{"model": "image deblurring model", "train_examples": 90422, "crop_scale_min": 1, "horizontal_flip": true, "loss": "mse", "arch": "unet", "norm": "batchnorm", "hidden_act": "relu", "dropout": 0.1, "residual_init": "none", "shampoo_beta": 0.95, "eps": 1e-08, "max_steps": 19500, "final_lr_fraction": 0}
Rows from block 2 of a small image deblurring model, named by matrix and row number. Rows with one number belong to one channel. Each number is 500 + 25 x the weight over its row's rms, rounded and kept within 0 to 999. All counts start at 0. Numbers have three digits each.
After each channel's rows are labels from the 100 images, of 14976, where the channel reaches its highest value: "colour at peak" is the nearest of a few named colours to the mean colour under the peak. Only what is clearly more common there than usual is listed. The data: photos of plants and fungi (iNaturalist).
# convs0: first 3x3 conv (model.enc.1.0.convs.0.weight, 128x128x3x3, each kernel summed), inputs 64-127
# convs1: second 3x3 conv (model.enc.1.0.convs.1.weight, 128x128x3x3, transposed, each kernel summed), outputs 64-127

convs0.120:521505431504488491517499496479493472487532533501501513501491501470487486445506479510490497531502508445529442546511529498473526479502462467522480549485504522464503495512534462526508502489573536
convs1.120:504468534473486508510486502492512515519482506504504497542469496507503519508490501499469496515511526497423540527501501515497487588494505514505516521471493476511577502493488495441483499485479471
colour at peak: black

convs0.42:490495499529447510507529463508453482479556488510480517507507564505526471479497505508499518500513468496502525509493500474509472542499396523506517523480492516486517494477491535515485477466535504
convs1.42:524523511509472522506512465508542487493475465478501489558489483500499528480530444515532453468501539519484520532485478485498491518451499533494515516536539515498523495509504485492511500495554516
colour at peak: yellow

convs0.35:482498547515547523495483485451555476512470476516532490517522475476486522554497496516523547496490545469518482522504483572515532488536500456544466471524459518489479529521498483458484517481472479
convs1.35:473491493472489515524467497525429510507517516530487471531511493521528520433471470525482492477518505496483468515552499464514494505475516537444520502483526519512523462480525537546504488547488535
colour at peak: pink

convs0.22:480524490487525492543469558545485494530489479492523531499475523496502492485464451533521486492479490532497516470475498503516506527469535493497472517497490520508474537542523477490499480463537507
convs1.22:526496509497480490515479533482465524560499473517489513509543478521471481520495465488502515483441463457480518490537493557449488499485500479488496503527511496496533491487507491500479493531471518
colour at peak: pink

convs0.56:450479494468604493501528453509528450552487493516545502511473518477539526496513472490484481485540532492529483499491497530490477486530529507518481492487495530477475475509516498467494521464492502
convs1.56:560476534485479514513485543463450502483505537503482491445529512540478482561488556519476515493451454477458482508496493488538476495469511534513504517509506453506488541458523488550495536531507520
colour at peak: pink

convs0.48:524521507515467510493474448489465499454502492496468550498503490511523458529493488466511515492510494494508533509483397491497491504448417541481508468512498491490506495480488480507487458500520457
convs1.48:468458451482489513496490505539547490482475490510524439528523506514455509438522472489537512507488530479494494534468453483482523451500488525493470485552509559497474489539512485511550505465520482
colour at peak: pink

convs0.113:473490487546533515540506518489503513511507465529482506513456559492494510505512465485502502511489509542482534505526508474481566513405537502512497486484518481507510484482446557527512516486474464
convs1.113:529464500519540487506511496468492478490531452487534469533556494497498473528509509486504517473485493493511559488482479528480484469485491521551461502537508521498502533532534448520517493501552481
colour at peak: yellow

convs0.61:500486521512460492482435548545513477473500503489504493505525462495476460483466521500504509500479478498523513432520536489484457503448479491454532512504489505498485514489460495488535492489492518
convs1.61:545501512475452517524505505518505514514464470515498471497474443530486509501540437479489453497465521516497492505428483487524479499471508487512476519528518527489505487500535497533514494512528511
colour at peak: white

convs0.9:485471522487513510452507487485492423507536439498516531489468509466504505485520464522512470443504500471494464517508524534547513530505496528513459517499516499495476506497505540528462503500508545
convs1.9:463516503514515464524518496483487490497475468497506450524476492505528505515487500499484509475522489503470519487500481486459475444473506476485503493480427515513484493464494502427549449493518454
colour at peak: grey

convs0.8:468476501532524532492566482483470467519505441499501455530493574514488500471496499495477489502517494492477530478545540484505482482529520467529482473497501451524501476496506508497509544526478486
convs1.8:501531533487491519532529496543488469488516567510520507475558491453464478485502498466480516524528494486502484504503471509536483486524517524491496498515484590518489490518476498493529525506543481
colour at peak: yellow

convs0.77:520510512454492467477450516535467495507479526503531527542533494442536506481530473492476509494505514485482516512515524487492465503544526520565541456510513466464492510482492493505487534505478494
convs1.77:547486515514506526518476496466523481512503473528511489484473492524498520469493548536530471485525479479494499489500486478493529507499467499469465522485495503516486460529513493497546487494511488
colour at peak: yellow

convs0.23:505499477464492522507472522547514494504512465469533485482488476521509514497450515496475531497466487532518497532509451542499561535486513489483511530501457533486486542531529458452517444516494534
convs1.23:483475545522489495523473499426473509527508520504476516506515529504486490482440473484484521498498423446499479454507509544516492535480503512477514498457501489501521473467483515506507511523492516
colour at peak: pink

convs0.110:497469484500509525518574441510498507479530485525517465531478561501507499475483528486462548485523480521498515528536492475504505484536486532539492483518464471494477510509478524519484545518510479
convs1.110:487500495528498531471491505495519512500464527525516504564503488504549505524462452499487463493541490465496528493464510531469486480485523500518510521461545496484501512443467510491461497475526521
colour at peak: brown

convs0.60:470513498459474506523558480542467482495498512556495448488467496523517472540501506507511505500448494504524499542513488506473500544515455512522483524459534547464522479520492448516509499504545503
convs1.60:532498496538489468485471534471502486494452507512526513463529535508503518469498508495495503478459507460564525481511506496488500513444537491491494511510524494493500519490523529511510477502474498
colour at peak: pink

convs0.102:465513473474516491541486528466547494520493516481486469486480496449478483538487443508482491493485562463483484508542536476535414487514507522490547458494511515485498485516522531491528476514494503
convs1.102:536516493500480491448506473529511483466517490513493499512514485523491474472526583509502469520488446521513517521457456518515494480499498449532485544495478500500485483529505524485474507484473495
colour at peak: white

convs0.73:487532483477503464480534499485514440516522478473514517461480516492507519473488476486531512455532498494492477510478509505544530530483512544468470500501520460483541475490539440464468482499525516
convs1.73:480543496484501494491486498530509522525428466524544456521500477551489535499507484526505464506491543512521519492500464480512551462498475463514525511512483542494517537501499517527565499483500504
colour at peak: pink

convs0.27:502496513508546496524510501462544441517475489544490499513481518466497532441490492508461495484535499524491502490525521512493479481491523485516474465474508509490467459489482588494494515503499504
convs1.27:479470473515481486493522470559483507494508468461486536488516488535518499556518524489502497504501493517504547518497523524479497394494513478522496509539490496517478524503521495535486495481475470
colour at peak: yellow

convs0.69:463494506516482455476540479516463499557481459524498513541498519463476492513518516511469529497492516507467540481510540523494476484518543496539487477496504540492485468456465494505524505482486481
convs1.69:500510488533561557509521505470521505485518527464476495474493502496541494468532523484530454493519522539503511475499491473495476477504551451514477520499479443523462499502503476478492522504502456
colour at peak: orange

convs0.118:474489513465492526471538501512487496530506476493557459519470509492484486514521489506498499517450503482461484489504537527514467496544514445513499545461471481531508463525552447480487525509509570
convs1.118:501522530485476514502474517480487491511545562462474519495499508447499501484441498477512530508522467489584476471492541463521508512504478519494490476527507497508528519436465485502518540501518514
colour at peak: pink

convs0.68:531491518483463490490467505499509518495475523490486500486515462531488517509495512495505514493492490499488536532472472518534481521434450513480579444479498531509516472534526550499547435502497473
convs1.68:500527490543476472511509487462481492519510495542460505495541482522502534485524494506470489488532496529554485501478482520480473477531488481482474539448510468496471467496493484477481547484480462
colour at peak: yellow

convs0.84:491504509507493543448476531513477522522521509450489535490504486469506494503501477458462492538500469507470507493474517497503501512486493509446504470474512499523504466508458487529493478512517469
convs1.84:525516480452510489504508473510537460526507468497491479483489492532531527464520483522550506510475532491518530481500502458506519477532500465497495516498479553454516500546486493477524483506497476
colour at peak: black

convs0.85:446476468511526503466539488487504467577495439495571500499479514524473494484508489490526517511488488481509447508530498510523456522558502484497492495496502503506469497475491492478460512487501535
convs1.85:544520524493516550532498499493468512463499555483461440516520532448493440533504526497508529510523459519481483495480500492535498505526535518509489461474499507521515503482497474473506522503499480
colour at peak: yellow

convs0.119:498507478491497519517530468534481458506496502487486484566473528484484493521510476530482493475480529484483493470491495486465509556497456462488474543492505518531523500542567503481541475505502517
convs1.119:523475494534505501513501506475510499484555505525503512450523494444497476475488508503521487490472484478560456541500521489487513464495516526507533479507488495525497471486493490505528479514492577
colour at peak: grey

convs0.12:491556483468508481495500482498477527515504552497505477512461467452477508522492474542516528539516503473483489487478483531516475516505521526489500494450498464464533507506548515500534469494480522
convs1.12:496481524526476499518465537510501484501519513504520536476557482513520503505490531483514508485508487465571442521508489489532525486505489480506532513520516497471490504464468503556462513467495506
colour at peak: pink

convs0.92:512515496500494504525480523479532469478489486463527461494463477485468481529511487495514518527498517486492482531501525517466551544494483474509499514410491505504537472514560524511498484498569526
convs1.92:515458461516498511461474502512511488493489465521503487460532509472514535495468510459441533475469493462547518534484484503516507528467533495495486502508525498484454515525496528540475497494486531
colour at peak: pink; white

convs0.88:525509528510516498473482514475521479548481498494572497477482500495495529488523504465458484481504523475515469502487546496492521500490590453480480530494503565492482478499497451473504534509493529
convs1.88:492473420482530517538518506518449502511528495506474448473501479508491538529476527507524494486513500520494476482493599502526527500477480501517511486504507479507504527462514513555464486509490510
colour at peak: pink

convs0.40:477487488492487511476483472541475495505499539464503557496430526475488449476512500464518472521496516476497491452471492516506500541505508516474556469498480506510523470508514495499536457500509472
convs1.40:500495518407498485527484471509497509471500511514516515539501506478532534474485525474514508516489522503484492543530484497525505459577520501522483509489512464490489494506465493511467506490508501
colour at peak: white; green

convs0.43:494474514494494490497486484531481487563502519514539491491521507480508511528501495536514500533501478483521466484485487560517522520490485459519484481469503558512504524531530478497466501469551491
convs1.43:459511500481495489517509497498489493464472483502493514457504482494525537482461494545467469469510505548485492527520534427537523529471483510445510504504487471494498467481486527502546505532500506
colour at peak: grey

convs0.67:498487494484483544510522487458514476520567479523514501505466502441523485507496531504505483462513497521507507514511488513500488495504457477529496527506489565494482540497530561459472491448488522
convs1.67:533480474551486480509505500471490503483473478519466501493561511555453517562505471534550500517507520560505503519523509511536484459508529500492502499518511481516503519497500469505554529500521484
colour at peak: pink

convs0.19:495486498526503514503490507467522548483504522459474504481474494569461495509517460505475523521536506529538495540512525471520484509456518497535483503478525539506532486487477533540502546492517509
convs1.19:481480473507527518510493489466490491541504538511513502519529526470528495523481509469510505500481502466468504455505498518474495548459471468491496468470586457504525498479523497504466466471463528
colour at peak: pink

convs0.53:455511515486475482515535514522523480476496536516489479497503486528469489506486502498521490480449469512534517534521473528506497473505442494470507512519474503507509489520555444516507516503519522
convs1.53:534453524479491507524485489539503521513496436486525486553513493449528525507507477514496477504537539475460485481497482471538498588500508492513478498505522491531567529476473513487505488481503476
colour at peak: grey

convs0.52:505478485468531484540488528426502481472548492522493541468456452519475508489475451478493490504574528458530495536515493490539485499487515532439506527530497478478472496520437493480440514515514466
convs1.52:467518465509463501458524493512500482508484491477534503505460517526529502490496519458541491488444491502496504432479503504460478452501508437563509497515484523470487487495566504488482477490500499
colour at peak: black

convs0.29:520491495499478520524463501512471542526482537496492489451512463504495486497493540518499545529486492488498519533523480506506515459439508498507522460532507496508532510477468553521517492504508430
convs1.29:502509482490532488502509496481521491483494443527491576488540497546508522506500452487490465508494515528506551484508478510473467448506505507510485496508501498485492507551517478454486499468473487
colour at peak: yellow; white

convs0.18:531508481486445509503473505451470482501511492487508492502486502483511472478523542489485528528502498506491481537514511514489472488492552510489483481493485548500489479505538504494543493497517506
convs1.18:447547498502499534488520547490496498469488501520501519525496483512512528500496510491478481519496515483528485481492463505517512477504494481478531510504474499503519522501500485473475519525476491
colour at peak: green

convs0.99:513505471540514543473509524524495480539490510510533506480497520503500519484514449511463497509547501486498499496494508533497513540496465502516505515490511509487510500508486539466456466477559552
convs1.99:497508506517458486476523497443527525500528503524481511519549490510498519528506477537497515478473485509526541539532546468489500474507484470476510492505538478518523507501501460544545537511478520
colour at peak: yellow

convs0.100:483515498431494513497479558500511431530499474489510495505508464466531501483506503495519547446489502497515456522480486536467547505494542497508526493465469550506515515527531521491495510481479499
convs1.100:565494554505513498486493526456485519510492523503495461485496491515474510561498510500460515517518469450504519473498494541537489456508480503482483527526516462520504520480493471506484524549513488
colour at peak: pink

convs0.38:506502475514519501510496525520505557514545496497532476513497512500494503430494493484491498513506496456474520535515542484506541556493504484501480479506504519491530501480481391510550494492524548
convs1.38:546482522524480517498502450478492496523507539470519496513481495487491486509481513495483518547501474508492510493500479499485511565515518476528516524445515493504608459510501496504444495528464474
colour at peak: yellow

convs0.98:529499538502506504469521497512489510520502501482473538471519546455494435531494506463491491516501505497480489491492510494495496465499485492481525478491530509503523506497475533475525509516516446
convs1.98:488506444477496509514492495498505472506483471501515433495495480555496539454526476474501502484500539508503551509455496468481498483492496469503455523503483505457467479517517494506499497460513512
colour at peak: pink

convs0.3:533539527545502473512491455526528568518497543489515495515525489450499489520475502508492527567468498483463484520503507511452516531518467498501541495460520515517535470506518493532512478452488525
convs1.3:504456490530481519489512518484471470526502519503496470501525501513521497469512499527502496478453520479551493516481507501507511557456493534497511522509543460450526505521474524513487480513471486
colour at peak: pink