Weights of a small image deblurring model.
Training: soap at rate 0.005, 19500 steps.
Rows from block 9, named by matrix and row number. Rows with one number belong to one channel. Each number is 50 + 10 x the weight over the matrix's rms, rounded and kept within 0 to 99. All counts start at 0.
# convs0: first 3x3 conv (model.decb.0.1.convs.0.weight, 256x256x3x3), inputs 156-167, a 3x3 kernel for each
# convs1: second 3x3 conv (model.decb.0.1.convs.1.weight, 256x256x3x3, transposed), outputs 156-167, a 3x3 kernel for each
convs0.43:49 48 54 53 57 48 53 35 53 37 55 45 49 67 49 35 44 32 25 50 54 56 37 49 52 49 46 63 56 48 51 44 42 59 67 58 40 42 48 60 48 57 42 39 54 61 40 42 54 48 56 38 68 59 66 46 50 47 53 46 57 43 46 30 59 38 70 47 57 48 54 53 49 58 48 53 55 55 60 49 59 43 56 51 42 37 52 42 71 63 61 55 27 50 69 46 39 51 54 43 51 39 57 53 47 55 62 49
convs1.43:45 65 51 41 26 40 49 54 59 54 67 44 63 31 43 53 50 51 52 51 47 48 44 47 47 57 65 49 52 53 48 50 57 46 44 53 62 47 61 48 50 49 48 50 43 36 56 52 54 55 48 44 50 35 37 34 32 64 62 47 46 31 46 35 47 63 60 74 37 51 50 45 34 46 39 38 42 48 59 47 41 43 47 65 54 34 55 43 49 46 72 47 42 38 33 54 56 47 62 50 50 31 54 57 47 62 49 55
convs0.44:43 43 47 49 48 42 65 60 47 77 41 61 56 49 54 51 44 55 37 41 34 51 31 63 48 39 46 33 72 48 46 54 55 59 61 34 69 51 56 42 56 39 51 73 59 56 35 40 33 55 49 58 71 63 46 52 53 47 50 51 65 44 41 59 38 31 74 45 52 45 65 45 48 58 32 44 60 53 46 49 50 62 52 32 41 60 44 57 49 48 57 59 50 46 46 55 50 36 52 41 43 41 56 44 33 50 42 52
convs1.44:45 71 66 60 53 60 50 52 49 31 44 44 49 44 70 69 38 43 69 36 49 64 54 59 74 65 62 43 44 50 37 44 60 43 41 63 55 51 47 54 66 39 52 67 48 67 54 62 54 51 46 53 53 50 48 48 53 52 51 50 53 37 45 47 38 60 39 59 27 63 67 51 52 53 52 33 58 60 40 47 58 54 46 59 55 54 64 72 51 62 52 55 47 54 38 37 48 45 36 42 45 57 48 41 52 60 54 53
convs0.45:56 57 62 44 50 44 53 51 45 41 67 51 60 47 55 53 31 40 47 55 52 52 57 79 68 55 48 51 54 44 55 42 46 46 49 42 37 49 40 41 56 41 30 52 61 45 38 52 46 59 41 50 39 51 37 35 33 39 54 53 47 66 57 44 56 53 52 70 49 67 38 42 49 46 35 46 42 52 52 52 48 42 39 41 58 68 59 53 64 36 58 54 44 58 38 67 59 28 38 42 29 33 53 47 51 66 45 32
convs1.45:38 50 42 67 53 47 45 54 59 54 55 50 44 43 50 45 59 59 56 53 61 27 51 45 37 37 49 72 53 61 61 56 47 42 40 53 32 52 38 55 44 48 60 46 55 42 47 50 54 53 34 50 53 60 38 32 51 39 36 52 54 54 41 60 41 43 45 47 34 59 44 54 62 60 49 57 53 63 52 59 52 34 24 35 40 38 49 55 59 48 60 58 30 43 35 39 56 49 39 61 65 27 44 48 47 65 57 35
convs0.46:46 54 50 54 46 61 43 43 54 52 49 44 44 45 43 53 35 13 52 41 49 39 32 38 52 61 38 51 47 48 49 60 68 73 74 38 43 49 49 59 56 44 37 62 45 40 48 45 44 58 51 33 59 51 57 46 35 36 42 46 49 48 52 42 39 37 43 40 50 51 59 49 63 52 58 50 48 49 52 51 46 60 56 52 50 51 38 52 55 40 38 38 64 53 46 41 48 40 49 49 60 45 44 72 52 45 59 49
convs1.46:45 37 58 58 34 44 74 49 55 75 44 54 48 46 50 66 53 51 47 50 49 56 48 44 52 57 48 59 41 48 38 47 47 41 38 62 62 44 56 47 49 47 45 60 43 37 53 55 39 56 51 52 53 48 58 49 46 47 53 69 55 55 40 54 58 67 42 59 42 43 55 48 47 64 55 56 51 57 68 57 43 50 39 36 59 45 62 53 42 50 61 49 42 43 61 46 36 70 79 58 41 58 37 43 52 49 58 70
convs0.47:44 51 56 52 54 37 45 38 45 52 45 41 42 33 31 60 70 29 41 42 46 46 51 29 54 44 44 46 51 38 40 51 51 40 54 47 47 45 46 47 56 45 42 32 26 47 40 52 64 41 76 47 71 51 40 37 39 43 59 43 64 62 71 42 39 25 52 51 59 36 61 31 54 43 55 54 39 49 43 50 54 37 40 58 38 39 53 44 28 34 43 53 51 46 48 53 44 48 63 50 51 57 67 44 45 41 40 44
convs1.47:44 56 65 73 41 55 60 58 59 47 38 43 65 54 43 77 46 44 51 61 51 57 68 39 50 60 46 42 52 73 57 66 78 60 69 69 65 47 54 54 37 45 38 50 50 38 44 49 45 29 54 45 55 58 47 40 36 67 52 44 68 52 62 48 40 51 54 54 47 67 62 46 50 46 46 61 37 49 49 38 52 55 69 54 53 33 40 46 46 34 31 45 52 39 58 48 43 55 45 39 65 45 49 51 36 54 53 58
convs0.48:38 53 43 47 37 54 48 61 28 56 37 34 52 55 63 73 50 42 50 58 44 54 50 39 28 44 53 59 60 49 40 49 47 44 49 34 63 67 80 45 54 41 14 56 62 29 50 42 48 43 57 44 41 62 53 43 47 47 50 38 41 58 47 69 38 26 44 38 47 42 58 50 52 51 46 50 44 46 43 37 48 37 35 45 36 49 60 32 61 61 41 51 43 55 50 69 49 49 56 42 51 44 71 50 43 44 66 39
convs1.48:70 56 50 43 48 19 37 41 52 45 25 19 46 61 36 82 72 45 63 59 61 58 62 71 59 37 49 67 41 51 47 44 60 55 46 44 64 64 77 47 58 66 39 42 39 43 34 34 47 48 28 31 49 33 50 60 60 53 59 46 47 71 51 48 62 51 53 55 47 67 47 62 32 45 59 66 61 51 48 32 51 41 36 55 32 50 69 40 43 51 63 52 41 39 50 65 52 50 31 49 49 40 53 40 42 44 46 37
convs0.49:46 33 46 62 35 37 66 67 46 51 50 29 63 64 49 75 56 41 39 39 70 44 48 58 31 37 33 49 43 38 38 43 46 46 55 49 43 28 27 46 31 45 45 36 40 60 41 65 28 38 62 56 27 65 53 49 62 71 45 50 54 52 47 40 16 37 40 37 45 69 36 38 51 51 40 37 48 51 54 53 56 47 39 40 59 59 54 64 66 39 34 48 41 50 55 57 52 57 41 44 58 41 63 42 39 37 35 31
convs1.49:64 52 51 44 35 39 49 63 64 59 56 41 69 39 55 66 66 57 56 55 58 57 60 42 64 66 49 53 47 45 54 54 38 25 42 42 70 48 53 47 52 49 46 46 78 67 61 38 62 55 65 36 50 34 57 46 31 63 58 43 53 25 39 40 61 42 51 54 57 58 75 52 60 56 51 46 51 77 36 50 55 54 48 43 59 37 61 49 36 62 46 55 40 34 62 31 57 57 66 40 57 69 37 33 39 54 53 57
convs0.50:55 58 56 46 63 67 51 39 67 40 46 80 33 57 77 24 54 58 63 61 40 54 51 34 51 41 40 52 42 56 52 55 40 36 51 39 29 52 76 61 50 62 50 42 65 52 60 21 57 41 36 61 46 25 45 28 55 41 35 44 50 46 48 38 52 56 27 58 60 38 52 62 51 48 51 49 49 50 34 42 46 46 60 69 57 49 68 50 52 54 46 46 32 56 42 57 45 50 49 45 51 40 42 52 55 46 62 60
convs1.50:58 55 57 39 34 23 48 40 67 47 38 66 42 28 54 60 43 56 59 61 40 76 59 53 46 43 31 58 53 60 54 63 56 47 45 60 47 44 51 44 34 56 35 52 58 74 58 53 43 65 53 60 50 56 53 45 47 48 49 43 57 51 40 51 45 49 51 37 90 55 43 64 48 63 51 56 41 53 61 48 46 57 43 41 51 61 51 58 47 58 51 42 35 63 65 65 54 42 63 45 39 37 55 56 42 55 60 60
convs0.51:48 45 55 46 40 51 56 41 68 54 49 51 40 33 58 47 49 59 49 47 45 39 49 55 39 44 52 41 48 41 36 44 57 58 50 49 50 50 37 45 57 63 37 41 48 48 60 50 45 70 49 67 45 60 42 40 54 43 44 40 53 47 45 43 42 40 38 49 46 48 39 48 47 55 52 44 52 58 48 49 48 59 51 44 50 45 73 49 38 53 36 64 56 54 56 52 60 48 64 44 43 56 44 48 73 55 50 56
convs1.51:45 57 52 56 51 54 51 56 53 52 44 45 46 53 60 51 55 45 47 57 57 60 71 54 55 62 47 49 47 68 43 47 53 44 47 61 48 48 46 52 56 51 58 48 46 52 63 44 54 53 54 62 52 41 59 46 47 35 52 39 58 43 54 70 47 65 48 41 64 54 55 63 45 54 51 55 55 56 51 47 52 38 55 66 36 45 65 57 56 50 55 61 50 65 59 32 55 63 51 56 54 62 37 41 57 45 55 54
convs0.52:50 52 50 36 67 58 35 48 40 69 57 74 47 45 35 46 42 41 50 43 56 54 56 58 55 43 43 47 40 67 52 42 45 49 64 45 40 40 30 44 48 41 36 82 39 42 36 40 39 39 38 88 46 60 51 53 43 35 39 62 31 63 50 51 42 44 53 51 42 50 42 47 43 54 38 54 58 54 51 41 48 52 69 62 44 61 31 55 13 37 42 46 40 64 31 56 44 67 42 45 56 44 41 59 40 25 60 51
convs1.52:70 63 68 55 52 35 48 31 47 44 26 52 30 61 58 55 68 40 57 65 30 60 67 41 52 26 50 50 43 53 33 44 48 42 72 51 69 60 43 53 46 51 56 37 34 52 51 39 57 46 49 69 64 62 39 46 45 48 57 37 55 67 52 49 61 45 40 52 45 52 45 52 62 62 49 60 51 54 59 42 55 50 52 50 51 40 55 37 38 54 73 53 46 45 34 43 69 49 49 46 37 56 37 49 52 46 45 66
convs0.53:53 50 41 36 46 36 41 29 31 53 57 36 63 38 55 41 37 38 50 44 48 34 55 69 51 65 29 55 60 47 46 62 48 51 52 33 69 91 56 43 65 58 42 41 38 44 53 83 32 33 70 39 35 49 55 60 48 65 41 51 49 61 43 73 51 55 47 47 60 39 52 58 48 52 48 48 48 44 55 48 51 57 52 48 58 44 47 42 39 59 47 45 50 61 42 63 66 53 56 48 51 42 53 55 43 63 46 66
convs1.53:65 63 45 67 46 50 53 56 44 35 31 40 54 32 49 68 51 80 56 40 64 43 54 46 53 43 48 47 45 48 50 47 60 60 47 63 59 73 63 35 62 56 45 50 63 53 70 54 58 61 50 41 63 63 56 40 56 67 48 35 60 62 54 45 55 63 51 37 57 41 29 33 59 62 58 73 38 65 48 43 58 44 39 33 59 57 67 39 41 54 44 60 64 49 61 50 53 54 37 53 53 47 41 46 57 49 32 52
convs0.54:44 44 38 36 42 36 34 53 39 45 38 47 47 74 40 48 33 56 55 65 35 43 62 79 38 72 38 56 44 51 57 50 54 49 49 43 58 56 57 63 59 36 20 68 62 57 45 51 38 68 57 61 54 42 53 39 37 42 56 49 54 66 34 48 44 50 23 50 59 55 48 48 49 55 42 42 44 50 56 32 47 46 68 28 49 54 40 60 60 44 36 59 50 62 36 46 42 40 45 39 39 52 56 31 29 52 50 57
convs1.54:46 34 63 40 33 52 46 46 43 53 45 48 38 49 70 30 55 49 63 47 49 44 33 13 73 40 43 64 33 65 59 45 31 46 65 51 39 41 56 45 51 55 48 48 42 46 38 39 62 58 27 55 60 66 52 39 53 59 49 69 61 54 41 66 61 48 35 81 29 44 58 58 52 72 39 46 40 67 57 61 49 44 48 46 53 44 72 50 28 50 48 53 51 42 41 38 61 60 42 37 25 44 63 59 46 44 63 58
convs0.55:51 59 38 53 53 37 39 43 35 61 56 56 39 65 69 48 69 52 48 49 51 44 83 60 55 48 43 48 59 52 49 51 42 57 29 57 64 51 40 38 57 53 74 41 55 47 55 40 58 45 41 46 30 62 76 16 54 40 51 54 61 41 43 34 35 68 56 62 50 58 45 66 55 49 52 49 50 56 44 51 49 50 41 58 51 58 45 60 60 25 51 58 33 53 34 55 27 54 45 65 54 41 55 38 43 64 68 52
convs1.55:61 53 46 73 47 38 49 57 53 46 38 38 29 46 47 45 57 46 53 49 29 56 35 53 55 47 42 60 75 40 53 56 31 52 57 63 65 52 60 48 33 54 43 63 47 51 48 68 60 69 49 57 75 46 38 45 50 47 36 55 33 49 39 28 28 52 55 72 44 41 55 61 44 77 58 59 46 51 49 50 47 53 15 53 50 33 60 41 49 49 62 49 57 53 33 63 53 41 48 59 52 46 57 82 38 57 42 51
convs0.56:41 48 54 48 44 53 46 36 44 34 39 42 45 40 40 14 21 43 52 36 45 58 47 51 62 60 32 54 56 62 53 44 57 52 53 45 51 38 38 44 47 44 35 40 31 50 58 47 71 41 39 46 58 49 48 44 36 39 57 51 58 67 38 42 47 43 38 44 37 44 47 36 54 51 42 51 53 47 58 50 48 39 34 41 55 46 44 63 44 38 46 47 39 51 57 46 59 48 57 33 56 52 43 62 53 45 49 56
convs1.56:56 68 50 61 44 47 53 60 39 46 54 56 47 34 46 45 49 52 74 60 55 45 59 38 64 77 60 48 48 60 48 52 55 52 60 37 36 57 57 41 55 39 55 57 40 44 48 61 41 63 40 67 66 77 34 37 48 56 57 42 65 58 48 48 38 33 66 51 56 52 41 52 48 39 66 46 52 56 49 48 49 55 33 39 67 55 59 60 40 61 47 58 49 62 49 42 40 62 37 38 47 46 43 62 51 39 57 57
convs0.57:52 65 60 57 53 57 48 59 59 53 51 56 43 41 51 41 39 62 65 58 66 49 62 34 43 46 41 54 44 38 48 58 38 57 53 35 53 54 60 43 52 70 41 52 48 60 39 52 69 48 54 56 58 48 66 39 54 51 57 49 49 57 64 43 64 67 43 52 58 31 44 41 49 50 28 50 46 46 46 44 46 73 44 33 49 54 34 21 44 37 46 54 49 59 58 49 42 46 70 52 51 53 43 51 62 38 33 40
convs1.57:45 45 48 39 49 51 37 41 57 57 59 55 61 46 46 47 55 52 53 50 59 51 58 46 42 40 42 53 55 54 42 53 67 50 38 59 62 49 56 34 55 45 51 56 66 44 40 48 58 38 39 50 48 38 40 37 43 35 53 57 45 47 45 52 51 51 53 45 61 42 51 58 65 53 56 52 50 48 63 36 47 54 57 76 67 59 59 55 60 68 51 60 58 51 49 66 55 56 54 57 55 55 53 49 50 57 57 55